config.toml
train_examples = 203450
activation = "star_relu"
num_experts = 16
experts_per_token = 2
shared_expert = false
muon_scale = "original"
lr = 0.022
orthogonalizer = "polar_express"
adamw_lr_other_params = 0.0027
epochs = 4.3
lr_schedule = "cosine"
Rows from block 6 of a small image diffusion model, named by matrix and row number. Rows with one number belong to one neuron. Each number is 128 + 24 x the weight over its row's rms, rounded and kept within 0 to 255. All counts start at 0. Numbers have three digits each.
After each neuron's rows are labels from the 100 images, of 14976 (inputs lightly noised), where the neuron reaches its highest value: "top examples" is what is common among them. Only what is clearly more common there than usual is listed. The data: aerial photos of the United States (SatlasPretrain). In brackets: how many of the 100.
# fc1: MLP up (model.blocks.6.mlp.fc1.weight, 384x192), inputs 0-95
# fc2: MLP down (model.blocks.6.mlp.fc2.weight, 192x384, transposed), outputs 0-95

fc1.354:143095130120123148104123100161091142100141121143084096163059122127160087139173122148116128161123121139136131142106091132106131093135142127082132164112121140141088118127135114106134117044145162110096105141102132088138104122095136103140132123115113126147119140120156188105117119074147131149
fc2.354:111112115137109093149125104159138097121103141095136126159131130114128140097114105165116131107104121119107051130137095135064107107084129120135108142103161164190116084098121084154116150143166106150106156121116126097115124149119123122096120114147149128128112151142110127125106110096143156140
top examples: building (67)

fc1.259:077140157122133091153148118167130136125100130152150152153111118111124127134133101138093146145111116199120125174143122109094127123109121134167082138126105121113106148100141120143139142124063094107109136108188122123138131183080164160146139119092165149138137101100133143123152108128142183138
fc2.259:121114102143095147119097138132136111172154107132159137099132122156124127126092133142109116128119139097126097115127142050120141162162064128144135147189123140116128115090125166141140125093163123141150188175174174142175126114145121104117133154095097122109166108137065139129094115146137153125
top examples: building (94)

fc1.117:199086084119151148117084112108077103096135103135124139092145133151138142118118093103133121139159093154109127141156137137098130104116120145140143119127162136122164163145131105123124095158166124120099177093120126098142135115126145135136123086121148122119118159175125097102167157144121135130
fc2.117:096088154128159104177133167133100124115126138143124090162058114139148094123130171136155126110155142155142149121126128101135141138162124149172163105114150162115105138133126144147124131135167129103111170211151143138154157134110097148118151127135132113145093119101122138123160123114108115103
top examples: building (79)

fc1.40:152151136112139122078153132138166141136102141071125129140167159148139153153096143093132148143137125135106148122139113121149129117136118099105167148154131104128206125120126118097185145168124140170154185132149109123107145131129144106107121159114108153167168153110125151154146146130122125150
fc2.40:114122140113123132131148121117172133134152061180113114086097096145115109125123138126125126133150150136139117147139144096180160128133157141105096114116084101124170150131112124129133094117104129071130163139126126146067159144126153105127095103130108136120113124107157124174120135142153098134
top examples: building (69)

fc1.116:085150085164135079109135136134125142133123151171118156120123147175152139107109115143125144092102146160161150141135132112170108105095144150190124154146134148144095132135072146126157182121128121155089139103135118136136110143123145155128114107111144131129123183112141143136159136153156094068
fc2.116:115140093113156153154124105128081093153118136115162145100174099118125130123121129174156150108108155135127093135104102154107143128111124167194116097134150110123109149152118110105145146185113154142121106107151142096083128189148089083110146157110148125168159119155126139134114145110153097122
top examples: building (83)

fc1.210:129105113123131133151116138140125124125135122151153128108122150141180139115197153157121159121084133142116155130111096115134125109189101094136115154094135146173114162143112139138139114111136153088193142152133112121127157091110118095072138122126146121112120134148125081122133138102118119134
fc2.210:162126172129133158144147144116115095140114145127150138160089115097121121122143123139141108145130160168154114141111105121120151156125127166169168074134158147115114084110104169101129110122114087114154131080114131118130151127163082088114100118209129158112114152142113139142110102148165073140
top examples: building (82)

fc1.370:150120141123131188111171117129114113141138147118181127079156113130124155140152129107077118096124101111119112134146088153152126096147134171076089127133005110129131126154053101105142127122175110117068126082175137140118122136141134124110134106136117099124091128150126128139138132119143142139
fc2.370:089127106146146133107089155117161127122127134153137122113118154161145048104126121080102126087114210147128165131126128102142122141132148136161126143131109116087113128135000123153129169123138170159134131141178116109122094116133118149130113130114144157099131119117167136131142144137104240128
top examples: building (76)

fc1.271:087176144148137124167149144101111069096137118128172108117133142135136165135130113175110125081146115099138133161153108106144134099127111125150135116079113143112103148150123147133121129135088144173134111132186125128140110119143168139153115084125129124116115068127162166114108128138140108143
fc2.271:151106120142104142124104140116131150114131097139112137102101108132118127140182112173127141137091089110124071075124141085100119147128123119153129147145122134066092166123172142168138155105142135142134136154145179111157094139131131117127132141114140128103125118171127133123071121127088116090
top examples: building (83)

fc1.175:093115119150099131128118117145133134123146152111077134111138146108131181155110150138105076132140118148130094138127133130080128111097145116166065137143107121150138102141076157123113115110163124153095138061143117102103135144143116172152126106139138126147129103133106159129163115121124121088
fc2.175:140083164128109194132113144120155127118140121119141122149167104142130143093141131143100119091178131127100115127095145153112136127083074155158170124087134149147114166149077139111120125090139119097183109181136152117131108128089131140161129121113120157114143123119123132145111123133127127133
top examples: building (75)

fc1.355:156140103089116081085137150076135123178138120120156144084157116100136111139144157137107134146126144140122134042139153096163135132098145123130103148148196128117117114118133128086116117131152159121117118098177143147097130119134154183128116140154121124159133135115084132086147113109113148116
fc2.355:110110093147089134132131107135158140132117122137155059113127144163129120091132188124163126119062137171130108153103120152102126120102153121092108147131146119081138120128157146087154151129126117124153108141124092107122143119121083163126147098126152166126140127150157136165127149153103147138
top examples: building (72)

fc1.184:150115149123140103110183115092148092123130135175162118147126131138123126136127122145094138118106166114111142169104109063105119117138093121134087131147118106129164125125120177149092087102120138146128144104160110092111140116132150108160131126159101133145131132170103138143053123112112127135
fc2.184:141104124153152085126163127108130150116083150123158139167062119140115111162135148165095148093097184131126151114134119113114152144131111130083192104131142121080155125103120119173145142110142126086127152137116112138119144120101118129114165127141138116146133097147080134127107166117138147141
top examples: building (86)

fc1.270:133091128131110103151143152107111127143137147146161105132114120120101111088123120102062164100100149110125096083143118110142121087127129136132122128170078105188163125141126135149127109096150165142149164117140117133119109127163103124131140155107139169110189104119140145148090108108152119121
fc2.270:109124133130119135138113111144119097110092119132138130178083144153127089136107128144129115104183147087139133138143090133133131145142098138106138118158109132144126106117120140113111131130100108116098118076159158109177143136141123100088103099112115136125100109151120131128109136142150159168
top examples: building (98)

fc1.306:167115147122147110193148163096153158102126146118161069177102133150121103084135150124107085156180145125122145163135098159122139100113121132089158170142150075111149085086104100153137136113160122151106137103117125151147111126095162087134125159139141126124097150101130123136135130151151110106
fc2.306:164115187102084108157099126129149138129209133129095120133158159156117113166123161104122171119125113156125112101115144149130146096130097122169130123134128132113131119141111174109133103080135102107115120137151167160122140147124094101107142144094114132150107080124111121160095119132095106099
top examples: crop field (26)

fc1.256:107138145152100122138126101123105091133211136112137131139123102129142131157130098129148153158120142062140132163164130120131132118142131140128152120147117152124149093147129144129138156111132144111167160127136130149118134142121141105133129119152084155122170129103136183120123103121143117111
fc2.256:133103137130093127103130135116151120150123154144101149215105151099147086128124121133091127121083115085137121105170119144095141147147069105126128107100081136143105123121135096106135116131141138144094082136090177110126139113136130076110120128172146110130114138111149130130136169139140101128
top examples: building (94)

fc1.363:141162100059142113138156134114156103119094113183110135141091115130159133100132137173078113134055133127130125124126149116169128121125096131112146128128097139126166119098143120130153125180122156079158181149148139117114139123129115114109127138115159095143098132168128118065179109133160105120
fc2.363:123101159103154121126144144115155112147136176108162147107136106106157108099132126092122158163140135109143093138125094151108165096189057080128117139171096136128119137138147109125132121121147121116117140084134115143189144128149115117108144157093139144150138139113133114122078112099147075168
top examples: building (91)

fc1.139:145143123120140130128145120160152102040141073114107161106142131114148148105143063126131139120097130119121107075146087163177111137117136139132145130146138150118128143086129147139118148142100126163111174103113109143131119133087124116101137108176112134131106082145111115090120091129124103135
fc2.139:129153156147118123143132083130118115130091169139138166138139151108127135117136141117174121108126144137140150107162156112106136120127102138104105126120175135125138160130129134108099086131157107121083133109125121147119120070123134107132103131074119143117115117138142100108170093081186155214
top examples: building (85)

fc1.359:110101140128151139121133141101119136120150131122127089143133122113119109180162158156128117119205100133109169122150163167135115159120156121131136123168122087138128095132124139126133106168083121147127112141146117184116092118130125121137128156129167118104136120153116125106143142120090083063
fc2.359:118126114154126115164117123117146118116103118107117154142150096145137123135125192136160130110149179117120136127122138145192130075130136083158124120106108116105148126142124109106095147127163096116105150183099109136133129123107116106087120150128083150148135106120176138115124111153178143086
top examples: building (95)

fc1.287:135109148114121134162117102097117177112102116133136153088125124080078146157118104135133075103086132125105132152093156109106137185101110131138148103132113101143125112113144145116125156105113139147121105108106100140099095115118133116136120110144167132103128133113175120188120136070140169160
fc2.287:162105122129139140112089116133095100115126122117155142185125136150110141137111158118154137178136141136104096103154152091104123126120112073106126135129114168152151123101109148108088130102139098173134100125102151110133142156097150172090145142085134128136139153125145111115116129112173130154
top examples: crop field (27)

fc1.104:116120199127129146088138106136133115157152119132147162125122172122151110166145111110122156134172075098084116119133129104126139151142152151079102124139135140102090132125157128140132150111148118079159133107123152139131157123111126134073149128138094124138092133125129136154091135100104121178
fc2.104:156105095125090154154120145123151115159129146135118084132121152145095126123164104109102082131144156092165148138120127135114154111133132118123145119132133127134097165154114153140140092140124161095054107118142131080146148144118139102100100142111154108158135125119117128144130131160164119102
top examples: building (71)

fc1.262:166113112157169044102105148107116175118129102149122106098140164149143110142112148138116162103139106126164157121090111146110128105136115130139147165164094074125065109170091112110156155117147135100166119127133104156085122134085136127138126150111133149127175123131152168106159131085148169129
fc2.262:079102142153086088182087130136109114156124100073098147150171160116128146122152100134066114105139130099140124111121124148065150086142129121179082110082099067125151121165141121151124136124112130103129089109165154132163139169139138145148115147131118119117129133162126137089149102088131107124
top examples: building (86)

fc1.108:109116130103109087116110121143165095067119128173120078138101141143131144134104167135104086106115097067153138095134132121126121118145086129130132106175117117110178119145137131146169156137084143097101160125122148195116145122137119128124123150119143120119171166118134165100101136115169117153
fc2.108:102106142081147093114120106128156124130137135105115147137146126147154116164134084121098185102090123120154121146132107154092146113123102138090116119149106140124176143186150104131123138101131114188142120125158121072108148114118168103095139127117117096151143157122133150140152158104105123124
top examples: building (78)

fc1.328:112128145096080121150147159182159128093096149137135103098124129131106126089156086142159124098149121137111131129122158160132129113138160144111146102111131127091105142121122104109123131111141107138117157103132124112090045151110134130138119132122157122116153118131097123085158129174154108106
fc2.328:139110117146123115116100136125169150132100145130058141125139129107136149110157121129124109141127141161139101098098142114082077108143129132102141126115106129162155149105128160088129130092153157115098153193144116138105054152114121153120117131129129141155133092115169116104109155138104155116
top examples: building (79)

fc1.223:113180231133139110119130106117113125160131162110124111105172106104097121109125132161160066110084118135144142120177158140135146113130160151122164131168124112126118159115117144118125105130137115111136137101149116126087147143128126148110109164138152133111125098127137086135113109109145136125
fc2.223:117132096134128098133078121118115142113132103130095131120115155123111128131129107140165109112136158121107073149148102159097156128142165131158113120133091130152134118126113110122129127153165088142090145108145134125107164145153158132095094098149112062128135133125126142170113131116146153147
top examples: building (75)

fc1.123:120119101125135094141105174142141126151148100124152140115149101147141129092140126115040108165130121164114121146141124144154128162114104128149166098145108119115094112088137094138137140142121137134186172175084113120123155137149118110130136111130125163115154116163116169146120163160107101139
fc2.123:140111165155138101130139142099125183127140136106152117129120129114160124188154140140111139114147114085096108169156173120112173113134133117077119120115134129148133108164159131127139153139170145113131183126139115138151166162141147122124121129149162126135161179106092116161150114118148169122
top examples: building (72)