A small image diffusion model, trained from scratch: 6900 steps, trained on aerial photos of the United States (SatlasPretrain).
Rows from block 7 of a small image diffusion model, named by matrix and row number. Rows with one number within an expert belong to one neuron, the router's apart. Each number is 500 + 50 x the weight over its row's rms, rounded and kept within 0 to 999. All counts start at 0. Numbers have three digits each.
Before each expert's rows are labels from the 100 images, of 14976 (inputs lightly noised), where the router gives the expert most weight on average: "strongest on" is what is common among them. Only what is clearly more common there than usual is listed. The data: aerial photos of the United States (SatlasPretrain).
# router: router (model.blocks.7.mlp.router.weight, 16x192, trained with AdamW), inputs 0-191
# up: expert up (model.blocks.7.mlp.up, 16x48x192), inputs 0-191
# down: expert down (model.blocks.7.mlp.down, 16x192x48, transposed), outputs 0-191

# expert 12
strongest on: crop field
router.12:448604639419491572465518465483481524460492462454546505444616474479466494498540481498460465448530520522470478520502585475462508537465520508501603487547454476488555663535533553472497522535584517575452532439516446648570440547467480550507525506518445527539451526530500538451396511486445520500535491486535462420482585546588491533510598520522474477467477484337563561592470552481543500479438388476457501481507468504519475527522516524509581528447534475527518454458619483505488481478523461487558536436351509580494494567457577530455492540482522610481493489574503589544535476530472472449
up.4:598614593475506483520502546528656560470471425604475579449369453530468478547496541481582601587593501557545504533494478522421531588518455500461485468522480489440510548495531578517452527469553468598483512497539462505556478538503472551509530481493567494525522454500468528520534511478467480491504505431446500518507509500445406466598511496528489508405501511548482474504542542564545474416445443387465449527449450490508468576500500492515542491381513519476474539414519489508513494516521581557448508595492460604499491497502373486494494445494501571492551548462522621409364458480507419451
down.4:511535461529534514524428489556469520455453449559425521466511418453505441560529492461504572418494598564494508436496496592427520446579487544548505484451552409497463520531541500498456598525540518549459421544503483492569445480522496449494469524579503440406438517476489515594502556518480508438543504514401564482494483670471392485480514498454542512435417489507550500537612511477498545542488579540570531468369451452508515525538526538458510475498579449517498569507442529535531498532464533551422457509513410504507486565483530525469506478478517473484390529564500628577469338524485384467
up.5:386524556515530475448496462444604526543519449573487544487547446452492546502560458531503325495493514486556457528468546523533473455489484514585467543475502544502526551499570522535618541533497445550520458405526535400649498405478516626482499495476609536499454516511480536513570526500475411500521485444496533477374490516476520509448421525553526538549566538503520553365512428473453490508541500413477494454477476487480552562499531517573509521527419527506549559520482536486455624509506499441494466404439500413494497496544543481475521488530436487539538450362567408451417528526493470497
down.5:484533444490507497526545459520529494393403368451490508527474518517384553466610565450482564538507481479472451501487482588396504489454441427482458565594502493488613492590534457470483481525389459454474550571475527376510518522430439410460503572463503485548543506540510544541515429512539537483440510452499440579478406491502576532546415453514466508453407540509553494489505427473506599452551501490507561375498510517473546520465534494495523550492448546600475507495539457458503518594377508494599521521483420518491480541556524511596462610532528536449490471451498556484456483506572464540
up.6:478447474484471513539403536528457503498450528512511512422508483453561530482494470536576339471572495518496467515491607493423576464514392502548443562601539481588392423536594520517473475663508485498447509541521525562424458533501466501457567498528460546548515534529517451507504549469455688484467487455473537523442467514563486492460485453496509456494496514617518421554505396585555529462542508471479536371552496481517511576426502454524518521465385513567479519486515519439487562499492477517495563521492488518504506593512492476470534560509482494484486499520547479467429606520490648488
down.6:549455455501539426427517439546519440615553564514536505432501568466588479446574494410601462553596531371437485562566515339572542500465469500522620498489505510466476630527454467519468436360483449495496499497449596526455539467477467478527547479418499389470528441491408531537459493439553529529446492536507448498496474410518538533522529437578482599505529537496480527490516468482526521415456575523395494467549459516501441564491483490548536578516485489478476499530466521495471535528474546469492524526506469523510412417527522529434493613528411487506493485432524469456513571451559477511

# expert 13
strongest on: crop field
router.13:520420445462455538546454486512465534433451548470469517463425538517428550495498539479522421499591519472506503505459381483533545484451561514521530440477539507466510432528424525476458511373456502435509411502527466461442481519465493500501490500545459498459447401504549494476451505591405481501455500545539500478514573480540451492480541520453522489475552464479525510531537512572493509493486526416458485460499504500524503422453549495405494432439509455507453474513480511480425492490555340344566416541558478467468531411428643504563507520507485519482443607656518467679462469496473579548
up.4:543469572560531579432471469468445552554503562487499467498438476481454496497503530522491488456463479472453551518535376520473446393457434533405468464517468517520478515482632555478537514514492496505419541449567511566597595472495463422463492498561435485533508540497542488493430461503483501471559511506516524493463483504493523486578500544422532456543496516583630546472591540438568507535479578526513538533467524503440532535480497488548519575528343454424466436547546519563533466524510462613466465429663349487502503516427405507499566516522438525400560480471529506575484507498541421560
down.4:472465527405496571493494470575483468502505448490474520491465535452446526530601439493428558404452552642472512492449515539454532508458451469500576483546494457605487510432547492471526580435478444402420516508637562500503500481539587515488517504485460487527514455423518518409431511475486561499585488495473488369391540441496424542492539604547491390451540522502577425473501496597473460495415563507573624514597490469463446514543551505528507530468579568548490499499515505534551506515526478516562537528475495463579467538430433443530445462453522499517554496493437515558611520546498416490
up.5:508556466499534381474545530476515468555540504580513506450607522515488458564512458497455553571461424560444547487420468505461515534526445502502496582510458494507697601516540496577476542519550496452460570489470534466485554501522541532503388502600480473495468503527484440517494460490509628481553498567516536444602502513514536506482523618516467548546525549527440503538650462598524497502493553449492482489583558505473521451433520530461511586565442470455544464460466490418530494515489496614423576435470514533530470563471466539457547454514541540451567562447496631391504504529463530516
down.5:494559469540517596438573493499495434439541526469510412468442519559399478473440490448476470510577526459592569593611524538564527478492426525455441515423482461513475473521472590455459490427472513383441544508537528501497478481460571527520610515556474485573496521439537424447484433582552484426480435554552587514507512493517529518490432609468398463436474461482488466459528415596489600523477481466513542463421545497601553512487522487460503492510540542530517564468515498493517456522501511507511495403552495480526519433487529466593585503414562395478557478582492545469548351446554495500
up.6:550555565530516559495481465509537484572461597520564555592601560548541472505482484551552523571577522489535471524488562461498431469588562481442494545498503532452340556399547474563516471607529470501399472437408489455481515442504469429450585496521554377520529481474640478520474450552428527531529488461443529456476566468529514482485446446467475596535475471544465498438580605542445493532475505450514472506487495521544542441465493492528488516505439450564589512493456515576506590482494490380428459585616514518514468548481471464534504474560442574484601516480544526493463526497500459435
down.6:467581406430496519510483484516458596627515531428484413532590583504436409600556483442435560462503575521471549500588467460454490456523545539455434383441534481426482579665503475419515501522559500523455462465475509516482468463430499519515483570513523415486563424495596498502409494602443511390552537501398468420532440510468496451481520478477399535499496486426547512513422498519452432501512400496529472529452579523500560520506429480464513513503575522502508472553552590455466522442457538491486519543588532441483466520525503542443536496508455523445515498544499561546501584450523493469

# expert 11
strongest on: building
router.11:475482614485539475494504519524484400616521570434463455558509494474625491500470490498523437520485472511420519488547544471460523475503546490516491482511499458510525544511495382508490428561498478453541556516470537400481491517449536466496499496516600490511491506473497496462560527459543595522496517469473561411474503534442576529534556535571484480429492529514454470371464342420362476462510556496509505512490468478526479482500528511628488633551498527507549524483577499502512494493543619527464492436535529456502453554503434514392451386518508455481569425388474500330430520453507469516
up.4:463506473510504587502433534474532478545522552474480391522448522472479493483466521482518410547425466572444508473500518533521502539567528485526383514467498471446378582510557431483490449458513496468519463465361529395548454519454502627498500530501524522446512493464456448513574548504479504471468508488508495584469443472508438506613443539628529497532482470485518506563389628406464501549553532484535503468449457490499540482461487499455484462577540609548444443552429515500502394488494494366501480594445527525474523509531458476494527522527485456475607470502504409462652539482491608561
down.4:455451474454530491452503547475448573622422532505450549451498484531513463523599469425547360533536505467452446464456614413486401447529454444487490459552491548515529479492552456476521507498593642508471544439460402517465441490602529561489531481457534429524399424523490496571510502535531477494501522500544549534469497433500518536502530498424391394466496511527397546440538483540587402563584531518499422521475485479483474469492537503552392458548563599470423498566409539482407462508534496482503583477535548515466490488469453516442509444482503466476521473427572432492454551498509561523
up.5:366445417505532469497461517537368492496496492508476518452497424535540515516496482500474604454494484403516498500467483479423510590490498509492611509578473510506434481507499415522497468382579457511630358565411488585423562533472485401448581502475525475535456512467449460458486489484444478528462451500530519520452406506477459515550449478464478506518526479460445407487451394545499542422480445574490516459531501514500515609510483486449507565335498482502505557480531486551435539526459423483493610505412464543503511444514512511453460440476494518528500479472512425415375521563487528505
down.5:558485438496416465469513412539529502522582603505467470558499570510536551453526521494450525416500492459526440546570463440472542554577448474571463413562538515455511528492506499406484543453630522536457450438515489608487468534516505411432567502519493521533561550525558497491359477431494509447526552513539529493444562469540516490547506625409548588449497443488571458572524524384526525518601468370371516493499419500477527462438465487470539505550548530470530509508531486449449514534482473481421556478614512463473466487557446491515572470566476593478577456448507493528421496555528483472
up.6:483471515488482612519555478503429542519404450531413565543465429450498435494494497495512553497653483604593543499565416513502472453460592493426548511473492504442424406541502549451554457515492392544643402504498476480519490547509512458544526483483465499501491482527554537507424470510527446497482485479461578507545502506434449527547470482519513464415538513520510457514385439456509468538509417387476484571492472548488513600476520494532484545529470449501525550409532540509470581478453474387420514486594510348539538481562602502506463481499504551539575497475494502440403505396499485507
down.6:518485500566493524553491473518451526472457520509591423487507494487471559519593505445480570519552489400541485487526539563410489505484461548469440461502493567476534508572386507429477544528529560534503514560477359532390525506537460425495503487504566496439417615510498495519516459462440575503561470384512503546445476487457421469493458516457460547441476501536490497633581544454490481463606477506531513489481466511453531481487472603509547489496518483538505456551470498477450561436582391716507498541430482443509467600437407522428538476457513494487523446487548529566463518523550578441

# expert 3
strongest on: crop field
router.3:637452549488534525482483494475626521411497487483582483483520529539468522541487536499455492479569459565474500526458537505539464475452580463401473469426504521468452516424486509555552498380561565473627588412474451471415478531477506444485500536519511505439487470540518449499434500524525424498502512531553472494527423507439578496513572413372507507552487517525463581539467511588594470510502504533510525520456522485533497499533484523597461480614580482552474474497554543498464533420523388585561426465442482472460550376471609501500557527512454546501455418604470566560560452476497509419
up.4:453479463494557547550381473442407483486505485516456473552474452439513490458457526529490471538481543600512520473483639481499586412538590443432529452585518447566527435487499587509461475488473457554658547547573477508543513468472506528505465529503488525549504488481480486486474454478483562481492536591509489491581536544543458496570541600597440488426514530507526544484526612506385494505516446445498538531546441466509497556480507499475482483530476511489524409523509491451486509520545352517487590460575556500502493446497652528484568482543466473337545498441501462458440528535528613437
down.4:429515567477514479410575531546544517479592522504521455473479504473487482478524521458491388407456544391468473513521437424492503440478541572544537415569619478472459511543424472541520463420363538555449482460502487543528565439436514419512443458463489583486517479499550500484485465484528558549537522577483470513514448451477393465571478554553495604504523483475609480477434521551492470544526395512428526586477515495529534502604492541430558456457510514497604450474521578545548498515505555433486491476480495500530511436580525526566435505551641504497543462477511482551353531459542549581
up.5:470541549463491434511406539492449506451510609490550534590544420552428547497539481470522523530512534564467486543498569524499442531431534516509536578570460469502430564552454462508445570565522610471469479556464515540464545535518480469448521483476555492475413524464474519467380497520452584476526574512503536523605375519535559540502435496557544459386524517574452512543584415456544497473460373510477461533493455541502524556514429517540532472519549434439441443466458514527461563513524591498486482558583537494569548632494421535525524414481516500458608544445416469495374493557526501490
down.5:451481558491479424442482561505512559459457438508497500504536479540444434432492493445535463518580458525487435484598461439507502501548555428501532569526503627482447512538506501413465452489467419498440537564384507446441453633389552464520431546507507584550434401440469483407511455495547567460443421551582549386526501518515495530549502467470464595476502535566462545458580461605474465546520564547450497513549450429543454571524408478449488498438502541392518446504526524449531413482583511468549444546502547533434527395525517483576533489476458522497492471572471495466541512527463495433
up.6:522511505592480425522547494483534536520565564514530550581655476555565482517471423525447461514562471485436520494490587478521507547448541478539441462439500496553451450384638361463518459501597569519473537420489495494465539483443519536507555528561409455467506527546545492505487473479522529520464547428473468442410457530508505559557590524478537509542487505563545510452424464507456485506534568452562519519511457481579456373462527516540481577549524447483545427567547510523527615508484310474472550462486554480515515436441510494457533442520449452418592505478467471446521469527529428507
down.6:540499589496577560496450537485541553430457491518463494501435481470515528485443498437533524535458531472508491549548459501494540541578575494469529442473575473456495472490450558445428476548522536446583540530467500514445499502562485379531441476570398348527535498483455511428443517477516531560555470482494569519470480480538571528507485454486519463533528536503420477473471446524512541540504553400603441556515443555510545425464540468489434598483560532444469442581587427612453554488524484458537396512497500472501535519467704514458482601539463513434569478583472426581484566450557557498